{"dataset": "photos of plants, animals and fungi (iNaturalist)", "train_examples": 77898, "horizontal_flip": true, "targets": ["species"], "drop_path": 0.15, "patch_size": [2, 2], "am_softmax_scale": 30, "steps": 7300}
Rows from block 8, named by matrix and row number. Rows with one number belong to one neuron. Each number is 500 + 25 x the weight over its row's rms, rounded and kept within 0 to 999. All counts start at 0. Numbers have three digits each. After the name is the row's rms in percent of the matrix's.
# fc1: MLP up (model.blocks.8.mlp.fc1.weight, 384x96), inputs 0-95
# fc2: MLP down (model.blocks.8.mlp.fc2.weight, 96x384, transposed), outputs 0-95
fc1.139 111:463521497508499499537518503476495503498517500484507521495491510553516499463491468481532463471484493499495471519472506507515527506462487494505464484524526481504476487480517518475597500493510516494489530518487567505442466503535499520497524484456485466496525497479520459558522497511526506474
fc2.139 107:507488491498477447503540467521491514521529467462505495538521553529524502465530496530496514511503536458504478479518501504565524517478495491489465535513480483491487463526470519464525505533464518481533495484501434469458492512524486502493503498490505512456515493511534469503539460515506507495
fc1.140 131:527471512492515515497506509487506528513451528552533491485538507538498465483510551501519530516470550513476508491487490490462519519491466497504482530464477516504505468457474520497478515478449453508505537535480521507502508488508487475483435522482522526511478459521514508484462524486483479543
fc2.140 138:499469475514520522498510508554489518548484491502472493519514492518499515503488487499472490459480476492535545544481502509487464568479505498481515477499508490516485489510440472512502484469469504437497458531511493515483503508472494507490484487521557523518518517557490465520480527531474487548
fc1.141 144:500464502504516493475490496464517502529526487492553537511461547499463491480506506461485531525518533513513460509481496459516518501511545508520495442506487529489502511517454484493534483528506506482490529500489512510453518485518507497479490458551525470519464508510498503441477496452512514553
fc2.141 139:511515530502445510512469517528525502527487496499495515477498550502500498499502477441492484482489461496526536531482494489503504495526485433523513506515473521505498495487503511469551523465557490450545515498495501449530501499516484483525452489524471478487522518474515534468500539453509522492
fc1.142 039:489524512475485496529488466503517541491490488459514506492523527504508536481544463474498471448527553454521501529522507492485516483458515484526497449483513482524517498522452474474514509541495528502503474552503535472486537474437498480518501472518492490502542515497497517504497475474527530489
fc2.142 037:522520489517539503501508495513528544460491473474511515504471496515495465473466542526476484509471483532495514545446478488515490510463457547517507445533496506468453468490510543519476454498482534486513467500521521499492537511493484487448504519510496535527526490526552493503506504485503504503
fc1.143 020:480467523533498525498548543431488470492461477486487518499511489528497540500491491489538526505478502504506534491502535461469488540488511543504471522485535469529471516491501513439514500525536472496506480518497475483499505505549476505497492471528539468499444486512515476497526474486491540506
fc2.143 019:478476512505476485525500514488493474542493517493482483541513472502480487540493477467474517489500512496503508532484516492479484489473526509483487525533505499506434463519514529464534514495528516524490483569497508522438510523540442538461529453513513506491478498514486495458509488531526532528
fc1.144 166:505491487534491510478487533522520492501514473510485500481506514464527514493517481561475522491456427473544501534553510463512487493495535505495508477516497516511496472530494501505497479512535522474489465446465554497498564499480500459466469487545525522513519507517491499496501512486512472472
fc2.144 169:515452518506519492475532500532510519476479538474545529456492508528468487491466475527517527525500475525494466466450505497504462516477506495514494534538458493476504520480545488490494503526446517507481522481565494535548517507501490467523471508502479473504489507521489471470477480514517502537
fc1.145 151:497486529499526556447526469526539479525502481466455500475501531517487514488480498482518498529553464501511509512515485525485467494499493554506509463466498476588505472494495489464470495510516481487527479504511485510481496544478509523498515468501498472462513520505511530488526509461480538480
fc2.145 144:525540456506460470505529477497475510481534518536539493485482494518507494517500507491491480503491509480478461506535469464541503524484502489512461500488471537440507521514535523529498509497434497529471529499497556532534479482520482494496502520500485507516465513469496497548472492504544457470
fc1.146 038:541500482502502489485479478537521516483523490476498529512524486498508543512525486517510454477501508479524515519511460542500489518511502500495452480526470500497521511536515508503428494501495532466545477546469504510519549478440498483530489481549479517478486481493554486487506478496443491491
fc2.146 038:487450498529507480508496525503534538525485511549490526521481501475501477499480476476519525520478483509482482496468520472507489489476498540524527486485474462524469512516463508457531467495496501458486507469518539519518501533491521506494530517502497486530483545508530426510494487505548429521
fc1.147 178:462492532510502505422452487528490487517514510492540527494521487525518481511518548492509505481493525539463492497456521453554513529499507502507514503495479474513512506490515459532468532483534477502522508494488462471437468518475511535484519534536492503472480501513483475502495486475526524523
fc2.147 180:531458489479459513514500491432498474543482484515494536495494492482451501479494455508472468486462478494505521564514498504516482505544492534485500494497518496442524512536479484521498476499497511507521537508490503512546508463474512447524481507523493473514499547534513487531497522528535494522
fc1.148 013:508515528477533488462503510501515479480529455520480484484496503515499488511481489562506482504475494474512508541494488480512526480506510493514508502552500475476500511505506460479507497496473516505521511505469493497528506477544452541561489463426471431488478531525517506500522510563486503498
fc2.148 013:510518506495500492506487525496500500470525505480533446520480537480501493476502520535499481467513485489505480497499568521502543475479480477504522501528540504521512504515499483509484542470486506548494498508485499472497501457475476504524494453434485473470497518516504541466477555562488486550
fc1.149 042:535496522490456516466506517538500517498466528438506483475536532542471469479534520508517478500492504511522507506495512519468519488508484497450514507515509478463501539512457503501506503476492505541479572491481507485482436490513518479482513507490525497471483456478487510543493523520548492467
fc2.149 034:508467500509515548482458501482493497461495504487514530560469477507503522541497449524501490495546456472527494527488503513484508507484492512473521481503496483536510525518539520558503482524473516459503500524462502488498492479473532506514485474516509486491549529495505474483496506443424487513
fc1.150 168:528468468496568510499544510499500511505484483466468441515467507489471477509490450495498519476538518509515499524527497503427507520479490499544511499523520532511502459469500501469498543498476481472492493539484481482472520446525488505522488528492492511499546514482528534460510513516519519502
fc2.150 169:527452473487502525545529489461501505478476501473510470519537464494450542531477477510486503505493499509523463521485491500462472499539482501557538496535507525476541536516491505460518537482491521521525503520497509497520479496504522478484491500499462531523502503441473487477489529448504540489
fc1.151 033:507517428499500550443466523499489562514511500461529517539509531490544490514482492527478474499496526531504463508514494450504469492483519480520531491524498514488508501483527505534498537498508501499524517504473466501505474471462473479484475496497492477509502480546546434512513509473501513519
fc2.151 035:490531551506509491566497474485505455508503491495479484454484466490510525525530490501492537523544533469517494497484498526486496512520502515496522516495505482480507452486518492486477460519482542508500488518506490467471539522497528497530545538471503490485510538449441510507453480513453510474
fc1.152 159:461526505507501465494502478522479446520478566514502516498484558527529482508509468522490471529489459520480515500512511494502547520545487461494443489504498518492476511498485506479501522507512498493468485472516483511506493532490481487540510491579516527498515466504468476518479500466456527473
fc2.152 135:533499538526480512470463475483512515451566502491503515486497490499485503493504518500495508530487513508519524473467524482494518518518500529517509497518519518525520499489486496519514478495455486485581458497541505478532455510464507549443520505461492468473486475478519469527485469460522511521
fc1.153 152:510522530507499504514489500512504493493491531487467500488514560513522475467524518516534501514506499505512498476462536487540518479483527501478489517513474514471533456490499490456519523511492453490518550491503548499481493521502526498501463526487458503426453454443477531500485523479534508525
fc2.153 159:518465532472463528529476486515476511517466536528496489508497519471474502519485478439448500487479496477473492551507518482502492499535477528486515492498501483555515509539505497497495487487507522448507507544479500516473462493503487510470508502517512505551528500530521475458534560518523473459
fc1.154 039:468485525538491475477510506526509500493470488530474511522488522506470524488492564527478520513499507494457523499509505519514483517520466512490536524493490486467469507524516500503497537497548434494513489447478473487496459509542511489492528490518532468470464487514489500493436557542503497471
fc2.154 036:533448525466511511505510494498474454521492528527489490510517483516530503481494497514522526462524523516543509457505525479518481528460515475477536500488499492492488489473496444478468521537515514556481478489511462500526471465493493485522485477515562523503534499479485513514484536497496544440
fc1.155 018:454528487493467511475473518538496532545489471505487477498479480455504438528517493513507490497516508497489484517558521524503480501493479493493516516532496512489507546494504509474500524542469481519512517512498499478463477465514434486469543474545523526507509461481470526508486535536543521512
fc2.155 020:440500503494504469476492471518496473539504488464474505472530538539498509481467532528499532520459511457503486513471483502520513506533513489496526512466494534502525500458503488514446476548530488560497532515486449511545499492470454493459513539490515518503487487498512508509504489517538501489
fc1.156 016:503479482506427508502485481518489535494473474470535549550532517523462516484471544512495521458520508546497486494474508483489521541522512476473490463495479491473505516488520472510525536476520489525508508495528494547488467545486503474498525473505521508474518494443465529530512521504509510475
fc2.156 014:533496491485549511519537526509492515489527516562485427461497511447509489537539506534491496458515484534495512529543504497475493456477477513468506500508515501520499467509482492503494505457479483502467497513510523465482501468510538532509476501467470452488486496548499493489486504520480503545
fc1.157 148:486493487509551495486526487515483467471510502471484518534509525484529505490505487516534517468477498490513502444480475522490548485447511499508503487464526542531496464484504494454517536480478536470507510484505498477505520510526525482553567540487451497552497508513475461498469509508497477492
fc2.157 151:475492499519457466496503470533531508515497510504492510447523524490507459501528494505493472506477469535462497509491525508491474504509511482498571507512499500485539513525543491473459540548559489497464486509508513509488502462486484486463448472564498493511510491518514506450526520476500486529
fc1.158 175:499487524530533510469479482516493534502487497503446528458520533454470497444481480494503470527504479481518536515489483481464480523470518502483506491495465524530513526482496502515482544500479473525501486524505534536480490490503455488488448561521498576480496516514497510513519502481512536523
fc2.158 182:503519502480487515515493506493507494474508546497522498514486458541474484539494496490463537512485478481492507470514492500450520531528511498508554466484500507497429474454514550480510492512485523513555505473464503483488505519444482553490472502541504507471528458501521551506502498522508487502
fc1.159 014:488496488514484508508490457511483541509493528494477494593495532480450548523489506532497527498500510511492526534527499519560499491486481488536470496475466426507483515472514494499536509466459488469508477516514494481490493548508513512510491503483456513543464499496505487483482496526506487522
fc2.159 015:475488536533447474516504477512454489510504501505493507474526509474492512479499498494495474523454507506494490482520488547507489519490537513563497503501512508501473470508480504509483494519487482470548492519504479500505546577497455553516550499517490503486468498484540435509487485522523479461
fc1.160 046:494482518496480549504469490553496485501560501522541469476527512444510498490515506511530526464478519518456468502514500510507446505482496486528465491472500525487533484503502468517484509535505487507534487483456496507498504495486538482502512527465457507494503496527462547498502554546451490498
fc2.160 040:484486510472483449535495510508477480494502453472472522496480467486522480507515518513532480519490484479529555511503538514471520504551487486474480502507492490496468515506520535463500535468509497473455484517470555520488571516517473515515468499495480488488479546501476502499512510480532557529
fc1.161 010:489520484496459519511488505504468543479565496477504466487428488524503494497510521533535533505518489479515507490484493500491439531474467511489513514538528479506489479481540516507484468524490508530559458505496495494503478527542482478522472490495513458495491455487513504472466497539516459487
fc2.161 010:540484479502536506545536531491498543470503519465514491504436548488491481497535534530494486451509522495483476529525499474499504493493450538485490499540478523488490507555472531482502509470482514541538503495498491488479487489481496457526460479460461510471512481542489478495510501515507508526
fc1.162 025:517516497522507494546502482523518508519513534575540496474480485502488486517496521496461530490488460521490484549438537520482489511513524457494516479508489477473518444469472491527501498478478450474521498462501479515507492476515532465464501477517484477523552508505480478539500493480511524509
fc2.162 028:432509469504494471495479500519430476496492496493492496501510533477503522509486529517472534501463502491461489491495502562488476513515528492539532500462491489535486518460487511506484529530493465512504503484479482530513528503547510533443562558515503495516500535493498489519517496482473478482
fc1.163 021:488545471494491503517507482520509449482466531512521524467503517501493521472450486488483478514496508497470525498511478514516516552497511559543501491476486477463506530514536467500470527521460549491482484531520500493463525506537519499506492456526526537509448503497531540510489494479484473456
fc2.163 019:488491513475511502512507478489510450523468537510479549508454502512493499524498537503522560563481477500503521516516564521491529501511521493491489491466484494524525480507451452481494519500501466496520479495488506478563473532483523483505527484499475481488479492492538485498438511500493451498
fc1.164 018:511500484507509512553494459461468475525501498513498531480506488492536526471508521456523550495466511501476505489499539498519516513523502486543438474510485525568502480472489485476499518493531500503503482472546488480489507524486499466522518475491518479533504510488455520506563501457527470533
fc2.164 019:541510472508502558510508488523468462467473509488517477517520513484503494514534520484503517449522487479537466499508494529502495499503487483477474446524492484491496522537508525516532520478495541524512540549503510498462473471471503469515506438475481487527536530463452490501529467507483504536
fc1.165 008:513484501489529498484508537558473508494498500509553489482493542494505497537513548504490498465516508479525530495497506455504511496512492497458439508508488534495521489554520496486481539496516478515492487503494495555486541497564472495539490514484466493496435461513512508512516492518456503462
fc2.165 009:560490478445528510501470495518526524466479492495508502493480480485507496490547540537517496460512514535504479537501492505463482518507463515453492473502477521490489510562464530459503517431503481487516519522510513476499484498511504456522463489487456517498508551520503514507512503476498486543
fc1.166 023:458506475522506537479513481510516526542512463534464495539471513481478501518470562479499520483476500484467505501479503494506481505500484500527494477505484519462460528483514506515539516507474504494490511518557501542483522504480496493507467500540488435541471493553466516488479535533498507550
fc2.166 022:481513474475544498500507493455480519493487496530482521514478527555496504546562453524465528535522498509461505515513536459488517464515474525466528478484524477491512485484505503507509506517498466477504493475459514491514492441523513465504533508498486505512531568469510494490487488500465533479
fc1.167 178:514494501516505495493503501497501484467550507482493505494479529504458521552463510500590521493507504484511471495452470490483518539538491461501497561506484481420535492485448520507507522502455550465517512499493479517502529499478524494502532493482485503475497488519530511491505495495507497511
fc2.167 179:504473474519543514515504474470513517542560498492472488489468514511478534487491515423528522474502502522516545451456450457487492490531510490522525520497501461499542535515458508482512512482498502482504537496554505516481514491509502459504505504485512494547507482477504466494489491467503525513
fc1.168 011:501514472489482548438474521536506478552559518509493531467516522503480491469486523528524494512512492538479493498517504485519510498483484479492522519538501480490504475505546514454496492499481498493527488490515528525471514499464545546497503531493486470519509488526487532469493538502420479478
fc2.168 011:542505508514489516533522504480492532490513481508543499509504508515517479515510532469498548492475463458522516520505514485471540483492509486460513489506515479510520503497503554481505531514454496513481503502530528508474466483497480478535500439443485475423527532499451478496484487544498522524
fc1.169 118:487508512515538508470495474506463536505503487498453504501502503470501510537508535516541463490493491484520482491462512516519449527472462513507523451477498490519533512468508536539492514504561516486522461533514517535499507512500490486437462497480489470497505501560479525486454513458498490511
fc2.169 121:532500487472454526465520472508536505501505503461461496510478489533486537479566489500482528554525488463472541480533505465501546469487500469493507497529557495478465494524493513461489455502485511474466500464491516485504515516496514502543537541505469491498510519470493477517489525510510508510
fc1.170 180:471489494508492483455464477476488527514508492475543490504483468494558514478493522508519501488475530508425503527502537477464532525500470478521531526523489500479522477492490480523574513474483491522492520518470545520528518507518493483490515451502508498488520504432490477520540499486483520502
fc2.170 197:514469483486482511453494502460499492452487465488510490529512551484527512499510491507510500462442496507493513561505514490465513474515514494533511495479488504509487500500487503517551603486485509501487452539473499525507507488521498503513517482478504486555452519472477504499494527490518526525
fc1.171 155:474465490517530505506504558519465510410499564536491523492493476514497548490488498511535471499465482508491486517467530490502519469477513491517506539482509504479514509487507490494511537546485490501507475473475518477446492510542490501443468485528493529490495495515478529526505473515522486500
fc2.171 155:507556534529505442501506491493496466516483480519526462495522465493538521493503484486554499487515544518448460476508533513449506498492492442483485504529516472507490522546528540537491490497474494473450492480506497482499521518464528513524519501486534517473488461465499487508520515494514519508
fc1.172 036:508459518514496554485511503486489500494481555467510487495476538485464494506509489481496487501539476521492504496567482497485509483467485532488520504517536470501491486537485548520559483451493485490459512522516551506480443491503505461482504454534516486485548507503501511512516498511535509465
fc2.172 041:539459527478518513508519499485495524471483500482493488496451511514476514527551510516470497492501471519469530505509506475465542493542526492474502554528512483474523554498509511517482489487501474541527510448504500467513458492487505476556456464486486519451478503500491476501514513533485494551
fc1.173 044:517472485502501518480473469520555479500474469490509547561524483504501495508495520489517477477507512512516520533494539485506491486481496479509490521491507486453475543492479484529495514520539498459442434450513469476499486455487496486520536510516511454481499501532525544538517523517490515499
fc2.173 047:487476517491513487476472450544552524524496476512507490539510480516480514488507468439481488488456502492506538523510519516496466496432516457515471525494504464510494557462460493490498482535522523501475450501507500508496511484517481492532513518508516494524485476501497528503529515526552540525
fc1.174 093:510493491568516486481489498519547510511487535500534513525537515531464467453432490469517482523455524509505524512482509493492540504491484497477502495482515482497506518504467483496450522506502522508475471511477495465498470515591487494475509485490501511515463516481490548492472486518528503522
fc2.174 076:480508523504502499517496457495484472536488505549523526487502474448489509508475541445484494509518505498471459480502501512454487520478482479500496490494511516542528488514521473485457479504530427528532511524510476500539525477510504524492497498501498541529484504484502490520538566546481505455
fc1.175 020:532517527506501444505462504498491465506520483531515471505478485523526509483500531491480511523497516501462509484502505510477477494530474514485507522507482512500471516539515509587462537495486502486462494482500458476471565491529495487548502514481497466495500499509501516522482523421464492537
fc2.175 023:568501534502487496532516478505521504507517473512506503501448475466491527511521515473473519439512503504462507511531509477431495533489469499466537495515503507524515500487482514503502514500506509503496478483524498462487497474516537464531435503496500467510519492541471527507484567478470490534
fc1.176 013:505513506487481477472521517521534482483452538501486456495494482489471517543454454520474480534488508502486505489509484485495515504509536487519490500481517476460462492453478534550518488472476493479544569525481543490516515534509513492505503488500509498548476554520531535514469509474499486488
fc2.176 011:500486514488492494447505487518488494514493494486488485494473533487477489513474440504518514525486503536475492493510509465494537481512558519510518529466482507483490482470477495578490515461442502508531551522476515516538481524488492530518496474486477525516471532514550549489449511492504497498
fc1.177 179:489482494506485557493495488461455476519532456532499528482539560493527483525460501480488464498477504508511515555452498508577484520496490479510471487481537456480535490490477483515488508477475501459486483492470507530523495557526485516511541501522501524497509527498493502512493497492497497479
fc2.177 165:472480553520553497480471454501506500494482524514507467501531519470476520519499532500481523521520449458520578525509505503485512525458501512496454498527494516496524486501475488507500459498519506481466532496546536459501500537465491458528523488483531504474488507523481520513488491482463493484
fc1.178 195:480466487469491502496505521459548525507547501517502513460526495486493518515495492551493489512518538494459532521483504442479502550528485454525490476525491513471512515535443534507500494467431512508518498507530468490479459497513494485512514509523520511501506460499526512454487520506492469527
fc2.178 207:517475494451493510501517504506507493502568508539489493497505501480498486504488485524484471512546538510516559558514480480483510523529492443518477502498490520506486504500436535498495498463461506500483543499502464502480485510471506499528522509511447512520556450500514458486471506517489470515
fc1.179 015:562528495538478542503496526514470528475549532457503519491440459493487536489530499494469501501515525509535487499549508501498494486488497502532499489520508502463563492540532517523497497519517509442506494523519487503458510495439477498476476478500479527490509477472501520482523479489520483491
fc2.179 021:554463510482501522508527508457547530482492505500514482535458498476484547498550519501494486473525495535511503525541488499480515493493480480476519494536481511476493514527498521463503507465489515509499501526515527477477436474469513474537443459477514465478502532519486472463504506513481499545
fc1.180 011:505510460511472505473507480519462483478496549476511515464526494490530480528500470495548458499549535535510505454510480483519472485503520527496478478459500492464524530489542524546496479565468472510493486483469490497507505503473480544513506490523479540520502507515530495495463516518468490458
fc2.180 012:518497505470531505541499506478562508504494482511518475525443516529439535483538523510481512478500494519496514549496534491498549482470456527460517501520490503519504496547454493462477533468522508507506485544493491474491467492517518466504476493463532472495465511482501476487508491508494487543
fc1.181 220:519500496538479481505491471519527469537484496506459530434514525478501497481490509516517480492534474509525492491486484523484513523501516450550486535446499484480445524473508519498514504530462503540483493546488495512497493506498485538468518467517509486509546541473502514480557462510476487473
fc2.181 204:530496556478474495523498558506518478536476497504476510507507528480532505448479459532463466521461445543511475507495496496456535497504494495514502521503542514486506531474508487507474540520477482507493477515496514525530475478511500502496493460517463499517536512489490504448518472537535456503
fc1.182 008:498501528497470532475495478547565526497521488513473506550499500522482499502480482501524523469517487561501501496465505532476477540428523466540519499484485504449515515519493472505548503540517502475510517514452506510538508468487484474511531528512515522499477493488513489491481507549514490517
fc2.182 006:506494533473482502491485479539534470511507513520438488480477498513493486487470456510487454511487491550509529517483487522522468515483540489524526495456499560496508525512479473501499478547553528491532499510445470504581513493517489506495508507504515533494462482497480481502479500482515480512
fc1.183 034:493526506467494471473443541483481458492521508450501483448494500510544519493503487440504493493510531490535491540507544484482518494490488494506518501516523498528491509510519499494474488519522497490520474484506531502491464459470516522524496549479496525465513534459498500480506492594480508495
fc2.183 038:489491504497532531524479519450540503510487519509521499509509465493493548495554505491494539546506520503517448473502557486495520447519440465477483498512515522477482522480491510534494510474461487473501505555472497515483507495545507489505473520498481463452496539507483469503518477476495521504
fc1.184 148:469466527492460510544482481539524544535510465508477443457502482546489530532479532503454525540521521519487490514501535498501525497491520546511460498469483477512520512507518509512465473473489535495498487522479441509489465526510476518493496490505490480452506500506506513512511499460513479543
fc2.184 161:501489485511497493552504487542510506528500520551475485454486482537481516532506499507507495505495478526509547445485530516449542487496503518472457458522500484467521513493497488507504473504512484523493522551496475487498467504529489506435491478463474493479509533490538492532521506455475543528
fc1.185 149:480537489490531507508497497511505511514542521518519527497539476462487488472493522484497530477514532464516551482507471490535478518501514535531518472464533481531531505504444502470513492534467486466458462490507496505478469489497455452448495482503518553496500510521533510518498491459511522533
fc2.185 163:491490498526547508504501526449500511504478519490497504518510462477497498498495510528502486550527476533492490469453483520484501507501460528483581496522457531511446501457506510491531474527538479483515514516440531461464486535482510503523505513505491504463479493479537515494519492496478543489
fc1.186 033:523494476531513444527525538507493484511522488503538493466502429507492478488487501525529502453499489515495495493478536509525502518501544525496522523544504521476491489541495417475498505485495506520496523501501510512477442482517512496520509462537539487539474471458494492490521497493537479468
fc2.186 035:481458461546468445496502522468494477509527506482505513485526481493560512465488489486528525480478497458487501487509481520504518509486502527517515508536502521515487481526537505467542457494494507549514535477468520508475429518532536526507516514485504491512486512482479492518539493498516439473
fc1.187 051:505523490517497532483494491529505486482473489467471503460502467525485487519502498489509498510549536492495501484584501492504501456486508515528461511484504509486502532508480492444508482550526466493509485473529494506456487437486479513468539457543474512533512502451545514515501500516513526493
fc2.187 052:469496492460496483473505469520514494502462476464460519476513495540458499484521495496494532526513529510520537504506532509481502487502493486501508486517529518496491528502490528482477431522525480514512457503485464505540557522463462489474495537487516517497518537489492459547538481498503570482
fc1.188 135:445460515531492543501493481487496456500500469492514505507525475472520482468499561469479467503534469471504492529502466481485502538503476492514434525492529536493526488492503493474507479514530536474525511507505463520480498501508497492498517511500529545479531496489560523513554476495482542483
fc2.188 141:488516526541501491483531494522510474504513521488499446478484508449509522480514545485482526517494463484485467529461532526442503486519488489485525456534501508521501525476500504486531486506477520502501544463533498468466506527500520474520544538497525492505496492491472490487557501488452537450
fc1.189 011:464514505519513467537484540481530480493501484546504517516506499455516489496485505494526484509513518468525472529431481505491488488519523519424524501471499520520477536482547487500508487476554522490462475460509499514476498501458536520494473513550471504489511505507549514475473505468518506496
fc2.189 010:557542501496524500499516515497541536483507498528499501483463531490535466524564518527493513480538523486505498480487468487475500471493481514464492475503481515506456508522493517505498503499526493450493517478536524459497503519444532449500465535502488518523511549505486480463501479492463503454
fc1.190 015:530465488441474548504515453489505530501496504475482549571516461540509501512482502530523508483512489554492499492507421479548490519481529525505474475521492479478510488500509541501499492510501522508495491532483511516490503500479490516505493483569497524464497523501512461509508484476515511486
fc2.190 013:491513545483496538492463505511461459482470496504491479522540430528537523506468509521522520494493509514554462463475488494512489485479485483499467502533535523492506479479544509534445507543427497505504489533511478499501521491514487503510465520519487500484538505483513482529486498493517542491
fc1.191 058:500488512533473515481465456476486548494482483449432479513522532479486504542488527487478493507531464500548495515556512503535507520542485451513515488516496477472519460497507475527503488488481519529523503510480472493556491494476477488526480496531528514492441487528487506513495493521513530500
fc2.191 063:518536505517484533463469485509491531475493456534467503471520530532479476502517533541476508542523487507518532462471512471572509492526510500470475502465500525502527477490499512561475506492476494502502499487468460475485508490442512485531524505463505521468490516510518501467516528505464525485
fc1.192 067:506462498494515482515474444499487491491515490473479461527505515489480535458488497545499500501494479512474510497481523521509497536538489476460562501511499522546507488476517540524494490488454491508518475524506542479536500544500568503502456542489524499470499512515476469532517483469489460476
fc2.192 059:485496513485481478444489511480490522477476506492477510496522525565523508480496481455478521536503525455526512499514521494500516495510462490517496481514476535506481467513527467466502487537545493494487517506464461500495500503506443498488558544484512515517508506464521528495555482545525516449
fc1.193 025:533498509496508511487513475430526516498464465530476502535469528523479509489510483551513497528491489498463498520510469527513526497528513453508521461486498527463503496518452484464475513489501482496506532453526513499524534479490544505526496465511512482501522558499487500482487508444546523532
fc2.193 023:511481513496546510457479513469458493520527513506436509506518504501539519518486520511468541514514518474521500471514524453469504443479526511493478498440508510495480499463530528493496478540551505485522535525505514549500471484532450485480514493493484508506522519464510501519483455496493518499
fc1.194 047:548510497501529506499480539516473477474504517518537482522476519466486481477498533517552501517490520484503497489473509505496518470510498526513509473459499536498459529516501524466512490437515496536486489477482488533496506511498490524551501477452458471501495467462508497488460584503484468509
fc2.194 045:478468495492476486496497488487502498460476480477491520529507525473482475426521490538519524489496483550483467521499512507518486541533487528474510496522533513491554459528542480424526487498477515517516528489489506504527515510473468490490512454505459498508520461531511495474506525506519536527
fc1.195 018:514488499475497492512549519475480503546478478483513506469474539469500502505518494515504501522490480498488485503475498507457504442448503490494555492471531495580482492484499516480475489476490499533484465516547510509508465497562510526505493536460461462484520541522482532498501503524523502488
fc2.195 017:520477529485512527485440501485484472475473498482472508497510476526520528462563495469525484481499482482489517480535507486489519488482503493470466532520508519485487491512529505494484490520486538496550514516482515481519497479485487487526514476558457560525525483471462512473516572506471527521
fc1.196 130:541531511513525472464518524503508485497493491529515552515492525500511510520489515504469491481538498487535540508516484499496449541506499528480542514528459487488510521470492493513471475517530466477488497469509453505481455522504443430490487496523498456525506455498532524511531514471511505475
fc2.196 132:472458473530449530504497478541505538517513507482512462486513476479483498486491443523517477537491493533449466511460527482511506497492487498484497471491513528489480443505498516507534533481470501516484485496469526502538493528526543521489528517477492508498534567526458490523476494531527502504
fc1.197 030:482512483502490564490478490468435477502498564486510541486534529506528485536553483484488551483500495502486480500514474514454510505510487517492513485496483473537498465477492517554538474551488491528509492535471487493521491478454495487471503501490515523529522534515511508477501506471480499461
fc2.197 032:513496507505497556465516494518469481459511496505543546443553498532528476525494512491492507499488466542500473485518480506499497557508512496497497441470483456508483465505501507522562501518466498504528511503533512498508494482486458494493500476533497534500531524520469512497499496461493477444
fc1.198 041:482528479470539490485550548480509472491511476491478543519514503528488550537505473507498482488512554440502537518490490512517481525515513519436499471530488525472485548468473478502479521482473463514522488532498489439498522485480508520510525544482496516484487501491487495510491516499455508506
fc2.198 042:562496537459536537488539544501528521440452513517514488517478486479504497466533522511472451499503499519457494514520511517476502478525503505469520490518533508486513541472508501500503514445506506509490498498496494492468480443480519464517478468494492541500504482506504510458491530532473512541
fc1.199 030:508508503497510496465487509500457495458427483499517462501497508486512491505466477483487496510506518488515465511532493478510556499550521535544474487466521495483531508496501478514494521444474512540497479448519502495516518471467502528543513504483485499514516523504518568508475558493485489536
fc2.199 029:467559474491505522536528500533505510534530529527532474498522505512507471526484487484501536507522527474506472493469472500500536499465502495462500505466460476497507455478447501506470528517499474520490508544499488490448471528480500536528478479515458476516533502498485570479512497469513515496
fc1.200 025:480542471512508502474469478443463556551497501519531486517530494488504505532514533496507504485538506501484516522450493471442523522525526490519510496527515492503469538515473460506496515493474507503467486543494471469506510530498513481505447487522474484535562506508502499490512469484501499543
fc2.200 026:540468489501498549485462500490518510477508488476524493496520519491537523481490551488496465531506498496464507540505469500418487516487458517510497474484487475484473510496533548481535496485506511505512544541480534501500461493487470487499505460481515507511548498516487492478531484514517475566
fc1.201 021:519503499484503439541470504507514491483463502505508519515530478479511541511505455504538458456478498455511534503514503489537488458514491499529473502497463542513478471550540496471468490505515496482514477508495513480525523485485498525531508539537528519540481455477529457470505466480492481493
fc2.201 018:479510524490500465499513496505502493505522497478550476438513488530503520456492523432507534504493514515488504501483503536499485501511498477524505528481518482506539512463478508568508521485474491507527501519476457506510469474481479483495503468449495509490540488523474596526515477504511502505
fc1.202 025:531521473502489505508472503515473520505503520503469525539529467544526473512530484507482507446500546510485495542497514492520507485537498494479522481523489480468472537478494493526470492452491452505514455461525519468505498463478508495547551499495494498467512491505517482561477535518545482480
fc2.202 024:549524494474480546463498489513548527482502523512498487519518498497531506484527502489542491471495531480535520521515506506499506494428500459489515458514475462508469516495499484472434517479457483507439467524471507493501501485506505491511459525510543516495473516501495472521515505492537547519
fc1.203 030:532560506500482481522511485514440533515472504527510467511490508517412513483482499522486540470455503534459499510513458450505527513503495505526513513499509492462485521480480502537507530482509501477488525517514468498475510531506503513427521521502484503531469523491507501534503511475527511507
fc2.203 031:502518471505569491509499503502512490529509531508504514476515521536496490503493531519499518480493510489485469501446532496465518464508472512457497500572503540495503491494509460500517529480500511522456482513531497494498444441512550473492512477514476514488506494494447510479473506565481521485
fc1.204 030:502499554501518502489497507501527463524501477517496507518530428525475471525534516506514544491481485484468480487493522479549516519548519529517448501543473503415500510518475463518512502467466482491519484468513476480496517508500504504487507510573502496523481490499492496500497503485464490521
fc2.204 032:462568445511464438512513497501453498486535502490513501489513573531485490500451504498498477498521496524509525525481476511498511502507495506517514500433485471525523519487473524483495503535517478514470511502527490527500497498484483524481527500472512488493507495513536513517496465472560490448
fc1.205 014:507484539483509485485533540512482492464448480487540499489459510501481492505541508471504510515475504476542514472521512485478535505517500520520525521452507520501487540501459548519506497496469499491478486456559468489528476474519507504505544534500488471524514497546512515459440536507491481508
fc2.205 015:495517500498516515532487500529471491541563489504503464510516423491493488501518509516490473468512499507534509446491534463502528483489512466462494470484531476481531467487497503519487505519507508526486491477481541510468492501508510493519493517513478508541534523463477578512488476456514546490
fc1.206 042:519513487486546519519484480481491509516516529475499503489522485514526543518469476473523482480533493473515485471495498436513494486511499513485447486483497484512483482477499529513492495524514501486506452542495521528492520521486496529520467502498472526535510545490551451509558441433499522493
fc2.206 036:463504524499512488523534497478492456530497499508485486441494491536503501477514525484546516493473527493502508466481507501506516488512511492522478557475502524478508474458465491529427523532531496554494509527495462545496505482493475558502496505511499497509480481496529536533487463467493518452